config = dict(
    translate=0.12,
    activation='leaky_relu',
    init='small_normal',
    shampoo_beta=0.95,
    eps=1e-08,
    one_sided=False,
)
Rows from block 2, named by matrix and row number. Rows with one number belong to one channel. Each number is 500 + 40 x the weight over its row's rms, rounded and kept within 0 to 999. All counts start at 0. Numbers have three digits each. After the name is the row's rms in percent of the matrix's.
# convs0: first 3x3 conv (model.mid.0.convs.0.weight, 192x192x3x3), inputs 189-191, a 3x3 kernel for each
# convs1: second 3x3 conv (model.mid.0.convs.1.weight, 192x192x3x3, transposed), outputs 189-191, a 3x3 kernel for each
convs0.0 091:516444526504441485533545499487458533497464541507502468504456468528485469482546509
convs1.0 090:459643539499432425512558468470490547466492508514499521457578498499468438536536443
convs0.1 124:550532566516409488486509501578481480481527508495476491514450519472480402518488531
convs1.1 106:528518514429423456445465543478500529499495486510527509510494484464507515459504503
convs0.2 103:477493508490487552499481503472555510448517463453466582498482518505456418478512494
convs1.2 099:423499474416555495459473531444444565483505510471523497511485476487469540485529453
convs0.3 097:506502505503474490502494495538493477487625547478506529509522488500449507523510484
convs1.3 104:490485503490512499492487505510498499489609543501492524528543544495514556489476515
convs0.4 093:459491491473482492496472494502561475434558494344527488415546502456474451469475523
convs1.4 092:497488504502464475506504529540415530488472578519533480483487526492486535522459503
convs0.5 115:512504509515514483506481520474501488493445541491547476498498524493556494532519468
convs1.5 111:485503507506516504489504506482481546479498545502513525504478495476500470475522502
convs0.6 094:500444495495495511480732508504503444488532509533632538487450474489433430436652514
convs1.6 104:520364492542318527527586516494531544512541522462491513510348492501406535511488499
convs0.7 082:513541521441490466486372491514516549467594475531475545435496478486534474575467535
convs1.7 080:489540472495617487467567431471474470468475552502559517514499516510545433516546526
convs0.8 119:491491480502510485487493520512517486510406378544427562479512503525452478478447536
convs1.8 111:492494480479494506483492490373529471538501452506467499508492517495499490461524519
convs0.9 111:475516499489478484487481487472454480427421537474485478518500482567495486478520507
convs1.9 096:501484479469541513519512479518531529472521574448513521510515479500477499540549435
convs0.10 108:512514493496510520504515484506512476524462518541487585494517537521512489486507526
convs1.10 099:509511496526504498496496509474512481519556481482450512472509517427496522463515481
convs0.11 096:513469473508579538509523497413500496396497505492469504460534460475467505416486516
convs1.11 090:473457464494503498513480437542508579500567549552557513458479491450470452503532496
convs0.12 079:496542536548573511513415499460461526531549542538504480448490487498497477506546541
convs1.12 082:462550499469445456445518545559475451489478510498489517488481465540535496471475557
convs0.13 139:490505491492505517504505483461450486468469500474442507519502524540533503496508508
convs1.13 128:509483515495514515506495500478488429519450452486448464542478513506539516514508509
convs0.14 073:493503470426459386444533515489419504495485528495496488513506472590580541511518495
convs1.14 093:459513500502484435537531547527487518503535478514472539461464500502532420567571517
convs0.15 106:502499500493490503500510502511452560545601447520459522502490464505447494464482480
convs1.15 113:489479478516479512498505476548379521574330488562387508566549485501538498526533464
convs0.16 119:522501478515478496501501518489484479456447526476374494499524478503491488506500440
convs1.16 106:504463511507488519515504496473546531563588544520532554492484484491531535533475505
convs0.17 120:493517504488485512497507484499486516486400462506394474505501491472518504510502516
convs1.17 110:507500510474500488497482503535532514435637513539529514481487519527490481492480514
convs0.18 106:507529508508500481500490517443489511387487550495455500481526506532524480510500479
convs1.18 103:499483521505508463496522498473544481475525554457523518507503508536474458509491485
convs0.19 097:500559556572541593507526511542655487495512526557515557536478477526467445501437465
convs1.19 091:464513459435471439446506499516459467487472504505493489493549512527494498529510468
convs0.20 100:527608477479540475467531476485458591493461562465515520500532486462448473478492490
convs1.20 088:474404467478464481510473483497529520481538473469549499484478491531506526512527499
convs0.21 123:505505483507454489457533505458473526346489495487528524500496500497509486471502469
convs1.21 113:518503490489502457498478504490487453441440611499456420492471475501498494525453533
convs0.22 101:458479518498573495470525526459443521475487583477447501506491529489511480483488504
convs1.22 087:483547504514421517502527559498489529448472516464480468494482481538484443457514522
convs0.23 077:503432498500523515519473521467493462504506465529485470460409461477498492487453475
convs1.23 097:493463513496506459495605525515518515470503487502561524535528507506557471484621516
convs0.24 128:497514490494490524514513508492587525490537522467562538492515505502497506515502506
convs1.24 163:494488506488494499484474480537443520535471512537444510507486491512505515487490534
convs0.25 096:489470536478457443516506497440450537510408480538483452527478526549517495497523529
convs1.25 100:505628477499507480501453594470549533514548511496507531509505473498487505457468486
convs0.26 104:510525485506506467522502449508415529528406475518426544456525532530470522517503466
convs1.26 090:480509506478532471505486491414503427352549422454439481533509505543498506507518500
convs0.27 078:494492482495527523525546560451476513427486444458494523531466498455504515511505572
convs1.27 094:458473520395471528459471488494529473499429498504483485472552518446502466497495492
convs0.28 100:499524501495525457489570458568506533580407444497449518499496514518477474547448449
convs1.28 086:543459507509427490503448523529526482536535440539503490495502443515503397580487458
convs0.29 079:495449482545548424538607493462468462531617488503460495521452486500580452526440510
convs1.29 100:491367466565413464588475505518465449543500487523528487473550535533399511505481515
convs0.30 079:543503584506387551497507500492485522484549540473477523480443494498564620553518516
convs1.30 092:455503524469550544354367483505512494481474504463428533507566504410516526471522524
convs0.31 092:530476494547486519519465513515492523471516568504473551453439501469489538470485503
convs1.31 105:517492471539548504513523445513491488477460458518551483473471474515499487510505526
convs0.32 110:499479474488458451484486486511534535481561565531494543522554493536543499521502515
convs1.32 110:510481466473499468508413492486526477490500487513508464478484462522497493539576494
convs0.33 087:539594602526473473514543489504551504558563459536427445487480428445481501448507467
convs1.33 090:558463493524473504521530503459527464593494460529479491537466505427521413464462474
convs0.34 082:479421413473520541477557492475495498531491465515497473432525478466468453523515542
convs1.34 087:506497527444561513524484497483461479464471466490494450465419475492499493557540500
convs0.35 079:500429457483461490525464438459456543509511502488475483555476528445458531548486468
convs1.35 088:615618503497482519537485620528525540533531478552492494501543518480605525544544474
convs0.36 101:488514504478453533479455464534497536496453486490599529539503492511513492487477476
convs1.36 092:525550500467501569516510499444475491430559585462462517497523507477468480581459493
convs0.37 109:523450514552739533503439469510555518489553510504525501457491473576677486494495657
convs1.37 101:575371534429297494504474512518488463550487532477525509674600470506535564492579514
convs0.38 116:514517449466471518517405481469418505456447486501497465442428418446417488522543522
convs1.38 107:485399533532511534498573465469519499504461483534544458501453513529509494507447459
convs0.39 111:587500549513495485532562521475501495507418499475452461482492490507568504431491419
convs1.39 107:514555405562446525534452523502488506467517479454453437492399463531455506525443509
convs0.40 116:474508493500517488476516487496456555513494494497495500479494499500471485484486503
convs1.40 102:512501510527510517489494526541511499482632500509515497469499489563531455499489484
convs0.41 111:487532452503506444519425592509566543586571466515550526645651546418498640457444463
convs1.41 108:549436490470445488492437481481504478505485531506504537605511454604485477487751676
convs0.42 104:488488425562527672506492482503501552519376491490574489512548464535540638531504498
convs1.42 096:514514499224465503399467530478544488493559469530513545468526526341594513442462517
convs0.43 100:492502508526416485541493523511473455416405471496500460506501510519512481491475499
convs1.43 093:492503462505541474523502480500536464541512516550548478467508488505518543476537512
convs0.44 098:527402488530529536509479528469406520448456448531529426499469502534563534505511515
convs1.44 087:468613483516509444542497467551592479550571502588579539497541531485483537463472556
convs0.45 103:480490507493484479494487518459439489402439418471520532485502521490508508497475499
convs1.45 099:501479520504530493516531520510522545527559479467500495530543517535518522532526475
convs0.46 136:487592504511553539515465455483514541527525556492511498506440508531616562521528481
convs1.46 107:462437515517553503538652500512509500472502482456490515456546514450469524499403492
convs0.47 105:470498487503474523493516490444500425477520407467513436505503507510555517496454477
convs1.47 114:507468524482521497516519562533515441543547456556525454496494512490483473517480479
convs0.48 089:541497506467545595470509473364523494254615560448526461509480515495484525504498525
convs1.48 087:492508508453462563476517464508444475564414518521450523486563499550471434538518509
convs0.49 092:502493498518507532529517491513484484356476517497490509552505499488449543520515580
convs1.49 095:516488473501497477495498515502523488510512499490496524499459466431424447492452462
convs0.50 101:556504523500391564530436504508601495588554504519451538507466518476509515497547510
convs1.50 087:445573457482535509497500430459441461488486410489492481486494512525476504480455492
convs0.51 111:500465483510526513509468557508490507497505502475483518475431505535486456474492481
convs1.51 105:521411493520427530564381480496462516526519480456479549540526505507366480503528515
convs0.52 086:488349507557768508514522538499479466497575463509503507511500510483599431533463565
convs1.52 097:490642505484368466513601499534496480539451469509568532507549520527329493480526462
convs0.53 136:511494515519508511506526532477559498507517464462587525519482522508490526499515507
convs1.53 128:514522511515522488470470511435405438499454406448411426509527509500496522509511532
convs0.54 104:467642516547413510528532512502500493547512496520583535523571515510457556490541481
convs1.54 102:509712472488442482493676489531462481540454489496478515517523511459460470502496496
convs0.55 085:489528462527476516551517562449515514561503608495468476538481495528432531490492471
convs1.55 086:477500483597552513582449479524468530460471510449489544449498493472486496443486552
convs0.56 079:518520505495520473445551552512527519401538528540522502520489530453491534472458497
convs1.56 089:493487523522481492482520505499502489492471484503515465496515514480492485485520523
convs0.57 101:483551556462575515437485517466556500503478479508425515505484500467479512525511488
convs1.57 089:477479510499465573452478556498481495496478472468465483559515457556508498498520491
convs0.58 102:511597575505569543492477462488497486456467480491531479506499560544551507489479457
convs1.58 090:564471523548552501486486490508487505497526548494511539556525486458519494501521496
convs0.59 132:510514534506491501494477490505568509324502511402501557486504509475471521486496485
convs1.59 111:514485507493497514479514471493513469471516559511454502512490472549556400508490439
convs0.60 102:495543532528450533480455521492461482550563526546489529488543527520501460500518512
convs1.60 099:472421467565598583465671527493495524495447506485525545560508527517468482505468506
convs0.61 117:490530468513473527522473510507516422460374423562427480494500508507470452503497507
convs1.61 112:514477486508482493455488491422518455495584398569434504499411505459500517461526502
convs0.62 081:503489442491451541560502537460472493487528501490507494512494490475519498432423492
convs1.62 104:543495462438525505557479463492539508486525476481492490502580503525520548526513522
convs0.63 100:539523488477574487529497507491528491506407576467577487582529496520552470476473545
convs1.63 104:480431512522446459496688442456545513459529482503489489635607491453576407415580672
convs0.64 099:586595495555470521530462491498449508500541521478540483582568521501407474506507522
convs1.64 091:511419492459553514539551463508511563488463503490481506421534482477480538431532512
convs0.65 108:461451456231247263452430440479433507463495457489483507440417396350320385489504491
convs1.65 132:478500492383426412465523479477524471509519479481538486497513537502468515456493493
convs0.66 078:583571518511491536523577477461532550429409491518557489502574556513481532437529491
convs1.66 099:521458453484479453507387468521492536536482542480478506498504494474535545510483487
convs0.67 119:499481497566497564479579498522504498468487523519488500525483521459462445489460478
convs1.67 104:523672505506696503496414485502480525505501521512470525474547535469514508535402500
convs0.68 105:494517507529563493482514506477483481414488520521487481493486475507487482494535504
convs1.68 102:517441487535481530495468487441453500465485482443506514478429539462496495475443491
convs0.69 102:471484478531598565477530545517434528571560478492520465483529517572542508485483550
convs1.69 094:475351545461415459482537542581509509510523486516517485496506462493481503514536469
convs0.70 108:486528508517492551491490519481538524482497501507433526492534544556526514503535495
convs1.70 092:514485522529475504510534525500519529495467522481551450434454530485486509440439503
convs0.71 099:492365461515616500503443479508451483523500517493568477442482505436469409507507457
convs1.71 095:435469462431351479475555400490470468516500480545505481487497469496527551472562452
convs0.72 103:565486541574437479498405443529422466529481485418494451525443471518471524504545479
convs1.72 093:517567506594506468507546505561513486507511467530501486554514485487483415455566509
convs0.73 124:485461472514570531494505495499507443511451471510525514507477503522544558509444486
convs1.73 124:492406532502680509468755422490484505485495500522544504532495481493564497541512509
convs0.74 105:488511516487520482491503510536443499600455493489459564513529518506512497525507504
convs1.74 115:480472515504504506488475486553458504505505524523489521540533498451520500505501506
convs0.75 084:534468472497506491496465583500493508426604482521399550461567528492538499508552526
convs1.75 096:473514537507483476495590495489503509480505519452481548485467546530603544471554534
convs0.76 081:477544397461716562511546517548492533454444473439530501484520496525523567531457484
convs1.76 082:453595580456383472598572485519459456426455493359497446489440502490474483492491500
convs0.77 107:541578481506540507504418468538517456493529519515504508551447566521496516487539490
convs1.77 094:422401506511510518517513519537468490525530486504544483442560500505550496483475461
convs0.78 074:544445487500593526564559511506510577482476579518547483476537548520541495475518484
convs1.78 090:492515479480431535514547495490488558458583576495468571514513519540532518470487569
convs0.79 126:487497495502512490502492498446568496501576469474600517477498488484492508480480461
convs1.79 124:510497504501509504488509498530395521575431515556421499523509516506515493514492490
convs0.80 101:515500482499516484546495489507470491452380401485484509515505535509516549502517479
convs1.80 095:483504506500478498526515468460457497435570497451487502494496552505529490491496522
convs0.81 117:504330480465626478487654494521509494521528514492465526510469489458526491478469486
convs1.81 104:466506478497460488478258492502452508485524511526524496470465473484502481514478519
convs0.82 093:533492496507482489543548502491494468478483506518518497516415465523525511508463490
convs1.82 086:516471474476528494554548446522453465532455500501494505493571477492561497550530537
convs0.83 079:490505480468471545494527583412447496325380474524439470519547531489471473519506500
convs1.83 088:457509527514447486508511487506502512487506471534507526523539491470539482486552537
convs0.84 084:526582548568500522468528475511451544462602527441501532477514482563521383506539530
convs1.84 091:527475559492489459503423490530569489495505431488501478456489454436452528519500495
convs0.85 102:483525522477495471477532518457508525482486578468491522496510474499480450478501522
convs1.85 108:513455489532461533493491517432479475446381446483447473546555514504580531510548516
convs0.86 086:466497528545502475462503508525505483553476436544466491535525514491516440488530552
convs1.86 099:471501456453514476516480507448463480413472462483435478500516492514540451480491484
convs0.87 083:492366470503522493468508491497535490452479511478478407531527518465501395502462465
convs1.87 104:483533488498433441535637510481452520449486551478449505542501510503541514556498469
convs0.88 133:454258417517567517498496491466480517479493516532446509521471535581565465512519506
convs1.88 112:520546507539409557413257515533551522519528498523535539499492525471491548483408468
convs0.89 109:547502477500557545572564474558504518528483533519533487516565505528509506525557493
convs1.89 091:520492463466504500564414438484505497440469519475490484535461433487501465504484515
convs0.90 097:528823522530450487515451469473452511501474516494551489569626516479426466500521504
convs1.90 095:512533469478261496547410507513514469513506504481493498530572519547382445515501438
convs0.91 100:474456486496576528507519511513542516538498458499484461513572486509514516514479544
convs1.91 099:555545493523448493534488476470498498485490458480486488560416481498414495532432501
convs0.92 080:525502495475562491468357460494446499503532537446499486486468496482460500486459468
convs1.92 098:549684478528481544470498481454526513459535570512542491503460506481564511519518473
convs0.93 104:483447452409485522459523577463547479592598548552479479488512508520450507429440486
convs1.93 092:450521524456467551484428473506523525488475455497455476530503524511541500501520527
convs0.94 088:475498487526409505507536423530519518524540473470499506464475469484542526447558465
convs1.94 107:512457465503477512492556528458519505490491527481450498532444509486445555550520511
convs0.95 092:583530505540565577446549496474480479496444431512495478461511517487457498488566490
convs1.95 104:533477576449485519483512470461454503497451504448477495493457473532431442496527561
convs0.96 092:486473489500498454515454464498481469491377488531501490505435506513520466490488493
convs1.96 099:505522492515503484519525476535500473522476442482478465515506530487539493505487505
convs0.97 087:515452495484431508466419516495479519436637584507477547512489487472610518492493484
convs1.97 098:501580498558581557496429549501532494485492525451494479447534483410468515502468475
convs0.98 102:470544522481527506528477549512491442452395428612536446577529524485641528492500450
convs1.98 095:460326486481436485454468513513476462502500536526491469478478458493583475567573477
convs0.99 087:492514488514484495564459470497460442453491421459441460535496485526459516514496527
convs1.99 102:447397495517516560564591495446501502444512465463488515509518551492528499533536495
convs0.100 109:494462467469422507530467483477489513494516542554486518488465477530509519525476470
convs1.100 094:533474491486602526534579441483502507524512519480492530460503529466501465498469480
convs0.101 102:507499500502466445489483494515450476457357489529492485506495478482446453513510514
convs1.101 092:524504518497500477488477496459522468435504512494538483468511461533510486491506538
convs0.102 089:468429497511528485469423489479532523481494566510506509488509466489517491475490516
convs1.102 089:479559536523505515483427547505488517464489475520499513502501455514442460511458489
convs0.103 066:523499501463557499489474538599446497557536533575595524528475500464511530436548435
convs1.103 096:505547504504446537483507522506506448462555490467545465509482520523519466505541496
convs0.104 086:494467459509481436482448564504484548416495536465523521505453466516507503483474518
convs1.104 102:476508528504525523498499468548497579525502526484532540486506477521487368521501488
convs0.105 129:504483479517517521512535538521537499503476522497549484491508494528637455475401527
convs1.105 106:538507497687577486485486517516532490479501502485476498517445497517404498502564487
convs0.106 102:485527484489499466506498483494479485532628475531504459481446509477519500510435501
convs1.106 107:518515498534505508492503502521444470565320464504426509554533508436493481523517522
convs0.107 103:514525497485554492487484515484465454441459473482479445450498454451341413480475433
convs1.107 108:510472528482442514477544501490508488534464465570466518509527461488508439498514468
convs0.108 086:482513504471492495519542534479523547443619460509542450506483485528500470459504473
convs1.108 111:500513495499543528488450523535454492482507508472475493493483549505520494484465514
convs0.109 098:482517493496448518506543527473498491481522551526442518467484480480468477457469488
convs1.109 099:530501494427607452488353520522551467540523482515522518540537566462609572558548516
convs0.110 112:491432516500474463489577460566539521513493545501484485605774542493478684507515493
convs1.110 107:474630452415488518433433479541513510474485508549466542455468556689588522505655583
convs0.111 103:517498493444558452479510516501523472559426526480503497500501487475488486449444519
convs1.111 102:496370518527576476474510535490476483467463494487527476474523537474493536490441541
convs0.112 082:491490557482537493475486483465411455493410500499451611501517547507429500457486463
convs1.112 090:455468506580530538468632492485547521497550528495488530549502534551545461493551498
convs0.113 079:496465468487495516466487516472516524568560577563534553448523535507519466490514540
convs1.113 084:486490504505462564539469497493607483545544511508520507477557534399503527465536516
convs0.114 078:492479454452471501510448505456478541510533497504477508515431458492410529434498510
convs1.114 102:455500480495490567545497515451539480481486542517510514512467473506473468563450515
convs0.115 079:447458451489473505450527511508528520488487570517450482493512518470512563468490486
convs1.115 084:527470456493531478528542540515511516517525552525471504528541457490496558520514529
convs0.116 075:506466466483506521462486485544550454552512487459463496442530481477492506540488475
convs1.116 095:506522502512432544518617513458510512511550505495494542521492482524487527515522477
convs0.117 093:536375457458534477503522494444504477473485527493509475478554525524487547496470478
convs1.117 092:478488504552538551510591499504477514486512511469512483543452487517475527560399495
convs0.118 081:475527504517445498472442550526487478519490475468519544500446569513460519531508470
convs1.118 091:478468459445560473462457585471504519433461539497535457522494503546494488504463532
convs0.119 102:502402428545540549522570483529591491478536503484511512485527485479498501481492513
convs1.119 092:522496496488460461544522501543547500499477507539475498474487492496469463527453513
convs0.120 097:484593491473552511468467468504497474539567524502544433490455568450523454557522511
convs1.120 089:541580523460447538515370490577495469521467479568562460511477509538523503484439495
convs0.121 104:519516461593633433513524443439570503439576512499529487557568469590516402480468479
convs1.121 093:536443493617439459584501473508468529454450507501463509550489528517515465537507472
convs0.122 097:505516490514602513492509496471504461453478489465531475489455492493529427545563570
convs1.122 100:488517513492435502499516464513504479541527474534485433450506502553489471506478563
convs0.123 097:484513565455521570468487542563538500527536488571567521550428421519429508502546500
convs1.123 088:450523521447466501464523505490525481513480485484468497545578565461543487432531508
convs0.124 099:478517574513529575479571552507482446495520482490518511481518508474538512555494493
convs1.124 099:488519546467481472390406503498496484452531493515469537430445522526506511489474524
convs0.125 096:482470521533504474546497513527512498438484505499540456515496535478432464483498519
convs1.125 091:519504522499527499496709529470481455495522522517511507461469509504599491503669483
convs0.126 076:510509507472537488502517525499526462499567462492477450455559495490454469499498482
convs1.126 110:504506469509464525495481506522515502515519466487511492517503498504515500498471493
convs0.127 139:528542501603559620435470471497520495495494483507495503551493490446448477389412416
convs1.127 142:465471449522558518582591562473506500478477502482497497460455478404461417507489489
convs0.128 098:474462491532517532487495479510530559436426568511434460511526495509564481531522483
convs1.128 094:497557487461500508523505502463458454451475477464501500450459523489448546524452518
convs0.129 080:476443502506614443517456543532620523558493527542527530475514455485514532488500500
convs1.129 102:479656523467391452462451468492501505496528479474502483502518482476549535473456518
convs0.130 082:514511514454443420479419476507523587533540622522543532488471512461514492468551497
convs1.130 089:543496524528677534430533486489473479428520519446482550531470549550528542502409523
convs0.131 089:504489482592554541437504470497536549514502511479495498506488463460560463492500521
convs1.131 095:493506565474516388494479468454484526520462428571508494509456526524492513574525487
convs0.132 098:518511527492473506479527494530534543509540502454483464420545493541474474523473506
convs1.132 091:453273474544651531499538502510505485506516515518486515513428522433437526493451486
convs0.133 087:501447513457382450479425487576507500618565535539561528474506509504392508485439492
convs1.133 100:454413534485432520489596501456536498499543464493474489411487526508458527477470468
convs0.134 097:492540500523456532483480494468431408441409503444433499504498541494548453515530506
convs1.134 090:476491525389474468516469464463521533469546501482565500509515516465520473502530487
convs0.135 102:484469461495424448512549495455477483499474455496503490512478525487455542489515472
convs1.135 117:537504481499549446486472514479520494511524535519508521540521537515474476495599478
convs0.136 099:479473473474667490480462500513554487507449473536535555513516449541477534472460443
convs1.136 100:523579480530333478462541474464510488467511522503543512452538505503572551512453510
convs0.137 102:457491498469483509431450464465615494479565522554544540516559488473470472477547530
convs1.137 098:520471533518515539523582555544446529557530532554469508506483529491509517471465519
convs0.138 099:532518517509545534498429466558503545545387506528442538506524571523532513501470447
convs1.138 089:556525478506482469458470510499531465486534489530481472472452500505469443496497475
convs0.139 103:412387505390450479475472414517530475497492427515533492517535490441484420547508495
convs1.139 093:534548531518480526480571538555470478516518481540455516509481510535553501529452474
convs0.140 134:485493511495510500490516491599447501608472515585448506506494499493479515491498486
convs1.140 126:494499527499524515490548509484515409504547359498505383523499525527540553489518525
convs0.141 101:506432547462486499510499455556405528536486542547569571519499508463471503547503477
convs1.141 090:601503545496521525482478462462514454495516501445491431528554489468534454485483457
convs0.142 099:468533461532549407476524487515504545387469501488538456470484503446464455463459471
convs1.142 093:522468463517473458498434497495451492490484534480476510450453519463447497512449503
convs0.143 078:417458450431421468450492486519484486530544480498483488475506523517525542564456483
convs1.143 100:482353506492471424458440491489464472478482429516489540482485505488511486502513485
convs0.144 086:503516485512407594487486469471449514564442535506459474442498445471394524509476528
convs1.144 092:544463531423531455547556510437430393435424393500436443517500438373499396527517452
convs0.145 100:537417481593468468454485481531487513459528487447507480523539532482522491531538510
convs1.145 092:511484525601622521515520471527442518532464521491539556517462472530487538491406528
convs0.146 091:520478506523466447494531485486477474432502509488521537507484579422491504480535527
convs1.146 107:541565522485499466497502536469528514480504526474473514429581525489474501535529522
convs0.147 097:489493486504457488489506495431433532415494581478472525482506442492461545538499479
convs1.147 092:496502483524511517549525493465565506422462576479527565553454488511523550526515494
convs0.148 097:457401516487495571486486581479484499555484471525476475523507473484532455530521518
convs1.148 091:493540542484620495423600487496583509552537486504541529476402531543521503445399437
convs0.149 100:522452473544541508483489480473511496530479557514395514499438434465394465464506485
convs1.149 094:522450520523520516505586472497507474455554451465569433501463490518479476541502501
convs0.150 098:504474451482502470507524506525500526481490540492509528497584538491428500491508527
convs1.150 095:463530511494497480682585553474483521502514499528557485541523503500511463450436477
convs0.151 084:507608410489470524516418471479584487450485524518534482472578428495583569481538474
convs1.151 085:572523498450539486505570492488427506484483472478470481549446507386431533491504482
convs0.152 099:468365429459508521463377507483538520519485509524495546525482499455554522457502496
convs1.152 096:498521523496560522536609534474468489456441513451487535501424515454451517523499481
convs0.153 100:511490484477500509495602480429381527489564474474549505552538528469560515460527476
convs1.153 101:472583490442495500424500461512466514501536495523510531490471477449450490407543549
convs0.154 099:468464509456581629427493512414428550451509498453468463503508501478410541429495467
convs1.154 095:447449509431483487460527569546570559512524566540566588498518452478493493485533546
convs0.155 100:556491494454447511528522543443483521497420552469515508512571599501438510520469542
convs1.155 090:483467539502537524536500515465547585475503532460512557479549502484538553499513553
convs0.156 114:501524459525510487475498501491508517492565501486530523478479407453258589468457477
convs1.156 115:490454492489411500474563465495470480510438534507447502526607566503474447389543545
convs0.157 105:440420435558460451464391461551545517486456512451537522453483437544556497490524492
convs1.157 094:501538482549497413584585477482445485462494547496431486502531495491533494491555538
convs0.158 118:492512488495540496508519509474479506554349419531482522466499507526521496482494511
convs1.158 107:501496505525491492501479482570470505496591471519476502467479514487421521510442511
convs0.159 083:500486545581473404485418463477399507537586490537578501536504497520553498536463469
convs1.159 091:463371541564560477541601505503446432428420488507468463541482497533478499558501531
convs0.160 086:494538464459429441495534487536503612495421621475489621443506447494520433506499456
convs1.160 101:511462503524556475521498490484466555466460561495478512543527492541543492529537471
convs0.161 104:480396486508515534509501473502507504460488519486482525500433517617712652476497511
convs1.161 099:441555483529530444567385539499478524464503538499495474456394490616511514585446476
convs0.162 088:520507486502463504522456512515378466516471428531395532516450446512432457475450481
convs1.162 096:500531496483542517486508504510519457497436399521455409514518507497550444494485489
convs0.163 098:469413462497632519488528512487500520490438568507474501519560466519552463539520527
convs1.163 103:482595464518423548546472493478482494451510540470476531454575524430547518506536553
convs0.164 090:504416471489599535518491493491507526489438460471473500488488476536425604515554436
convs1.164 097:549517486372485462561603485479480520518494507473514512443446504377588481539444512
convs0.165 097:517577545527551514476351528517554485476455493482495521480493524483458489481457548
convs1.165 097:534451547485539509441630393515513504519453491529532480456445448546494470527556458
convs0.166 120:508494496492516514496506509496470488509559437546484479528510497456442487506489484
convs1.166 119:495501532495461516499482491501531508563563406489557498520575507492529499480468512
convs0.167 105:489508512459485483487504487434478529403453438427504583515517513477473492518508479
convs1.167 094:498499524500472541496509500515468463471435548541507438518490513502508522513469485
convs0.168 071:502467471493477432479555493498570473463435534475456513549553432490545464494444514
convs1.168 087:504438565426436589533517550500526507462538464456513491487405502465496495528501514
convs0.169 096:476486469541350453485548525498465507550506478538421462498496481507512524443464506
convs1.169 092:472489497556580501524538564505551468518483465506532476514514509508491483475432521
convs0.170 104:530482524478554481510450487525523544534458482496467478564679525501531538507452513
convs1.170 106:514374495494605500430501457534501492463508478537496504514342536506467516529588524
convs0.171 114:481426519459116500502512498486524510471539503494529488495473502492480482477474515
convs1.171 121:466753491480532499477516499518460471486442522491544521469525506508498489520498501
convs0.172 126:504482482501487496504499457513496543550424546576517454528485524485603543505500500
convs1.172 112:520525503477469515511489466501433521411572493486455487461438498484436472497467489
convs0.173 121:485499488467496485482521513480458493487369536472490479490484504528478491501498494
convs1.173 117:488511519499499514493498492529503512435498469464525505498477479490498481489470496
convs0.174 071:513492546464524484500494491531462503515456491492531491487472491503519490486560451
convs1.174 094:453506482528500512498527492518463513505472530475458509485513513496496544488464484
convs0.175 089:437535552466444483508521497520440490504420499497469463502462513496500559533430466
convs1.175 101:485361501471534489463512575497474442494467531454492477488522475501549462459524489
convs0.176 116:510434532495468397520503538482520522548509478505491477490524505484391411498481566
convs1.176 104:518549501616641563491390488486513507474436505490456511483435470540488411493586494
convs0.177 121:427537500497498504489521491506439472475476481482476485420451467518525547503471480
convs1.177 122:499462481531489538360231425455498487497532501505519487519523491478484516477446461
convs0.178 100:408506506522546528504532513552403483535464456479497457412414508523471525560515492
convs1.178 102:547459485590543548414462542530466481504586494557523485471495494541505528506500492
convs0.179 103:514464489502483476537550528455534412491528466534468495482464440505498534475494518
convs1.179 095:501529483479470445476450526528492530466485539512522509494532534473509499511521498
convs0.180 089:508540498481483492496539521515604477486447518450426497535522504589514547547591515
convs1.180 098:462520487483620541530394548521456512452479499485504521455450454580654551500404447
convs0.181 102:449488491446492448469502482449459521413456559511457600465468463479470474539482503
convs1.181 090:490517527506511547479450585433507539467533550472516572499511487554542523492525531
convs0.182 087:520474470506514521534563521490525497505501522492467495540499464556518451483585469
convs1.182 105:557511558486555548581469494502459483480484532462500530498535526493487472551509476
convs0.183 095:506517430536481702441455392492519523509472488481453482511512497420481501490462495
convs1.183 109:481529551383509493493434484536520471534501512473487479469549532445469501524565505
convs0.184 083:520501570519506487546523444442453543464494591506499576499515454522492509492447517
convs1.184 091:500466523448460510387462428458509499438477465444545478513511481454521543471515471
convs0.185 087:500473528496444446488543500499470535497513511471510488502527430503545546528541506
convs1.185 090:440447495532601518465496496476456460470524483465465443452491446455513468537452517
convs0.186 100:521436500464424499493548522526510541493552546492587463492456502479516538489480524
convs1.186 091:492501513478571527498560495479424447517490443474436457513534544475486507518518509
convs0.187 094:505518484499452492521491436471526516473530509512533472486547519484495498537532586
convs1.187 099:527556487526557522508425506533495516486509528534470501419486509501482510501577509
convs0.188 102:518464495433500540495499557484528537549540562451481551540493507449475540505458510
convs1.188 094:479474523444516547521541531492470567455516492458463488486509525480532499495557529
convs0.189 080:517524452472544498520506486513503516405519454504454506434496461463414537492514492
convs1.189 092:500481506496441452541477445516534469504511565483507498505491473510514450518526491
convs0.190 116:477597569467459450496490453470471488527509485516497486536436569460456452501561438
convs1.190 111:421392491486459473514496475485476500495508501494475482494470498507508541526448504
convs0.191 108:509537534506535480483502521458457448470422447495501505528558534489535499489501505
convs1.191 106:470490468471447519503485490510503457547539507524516500534531492444422509491538515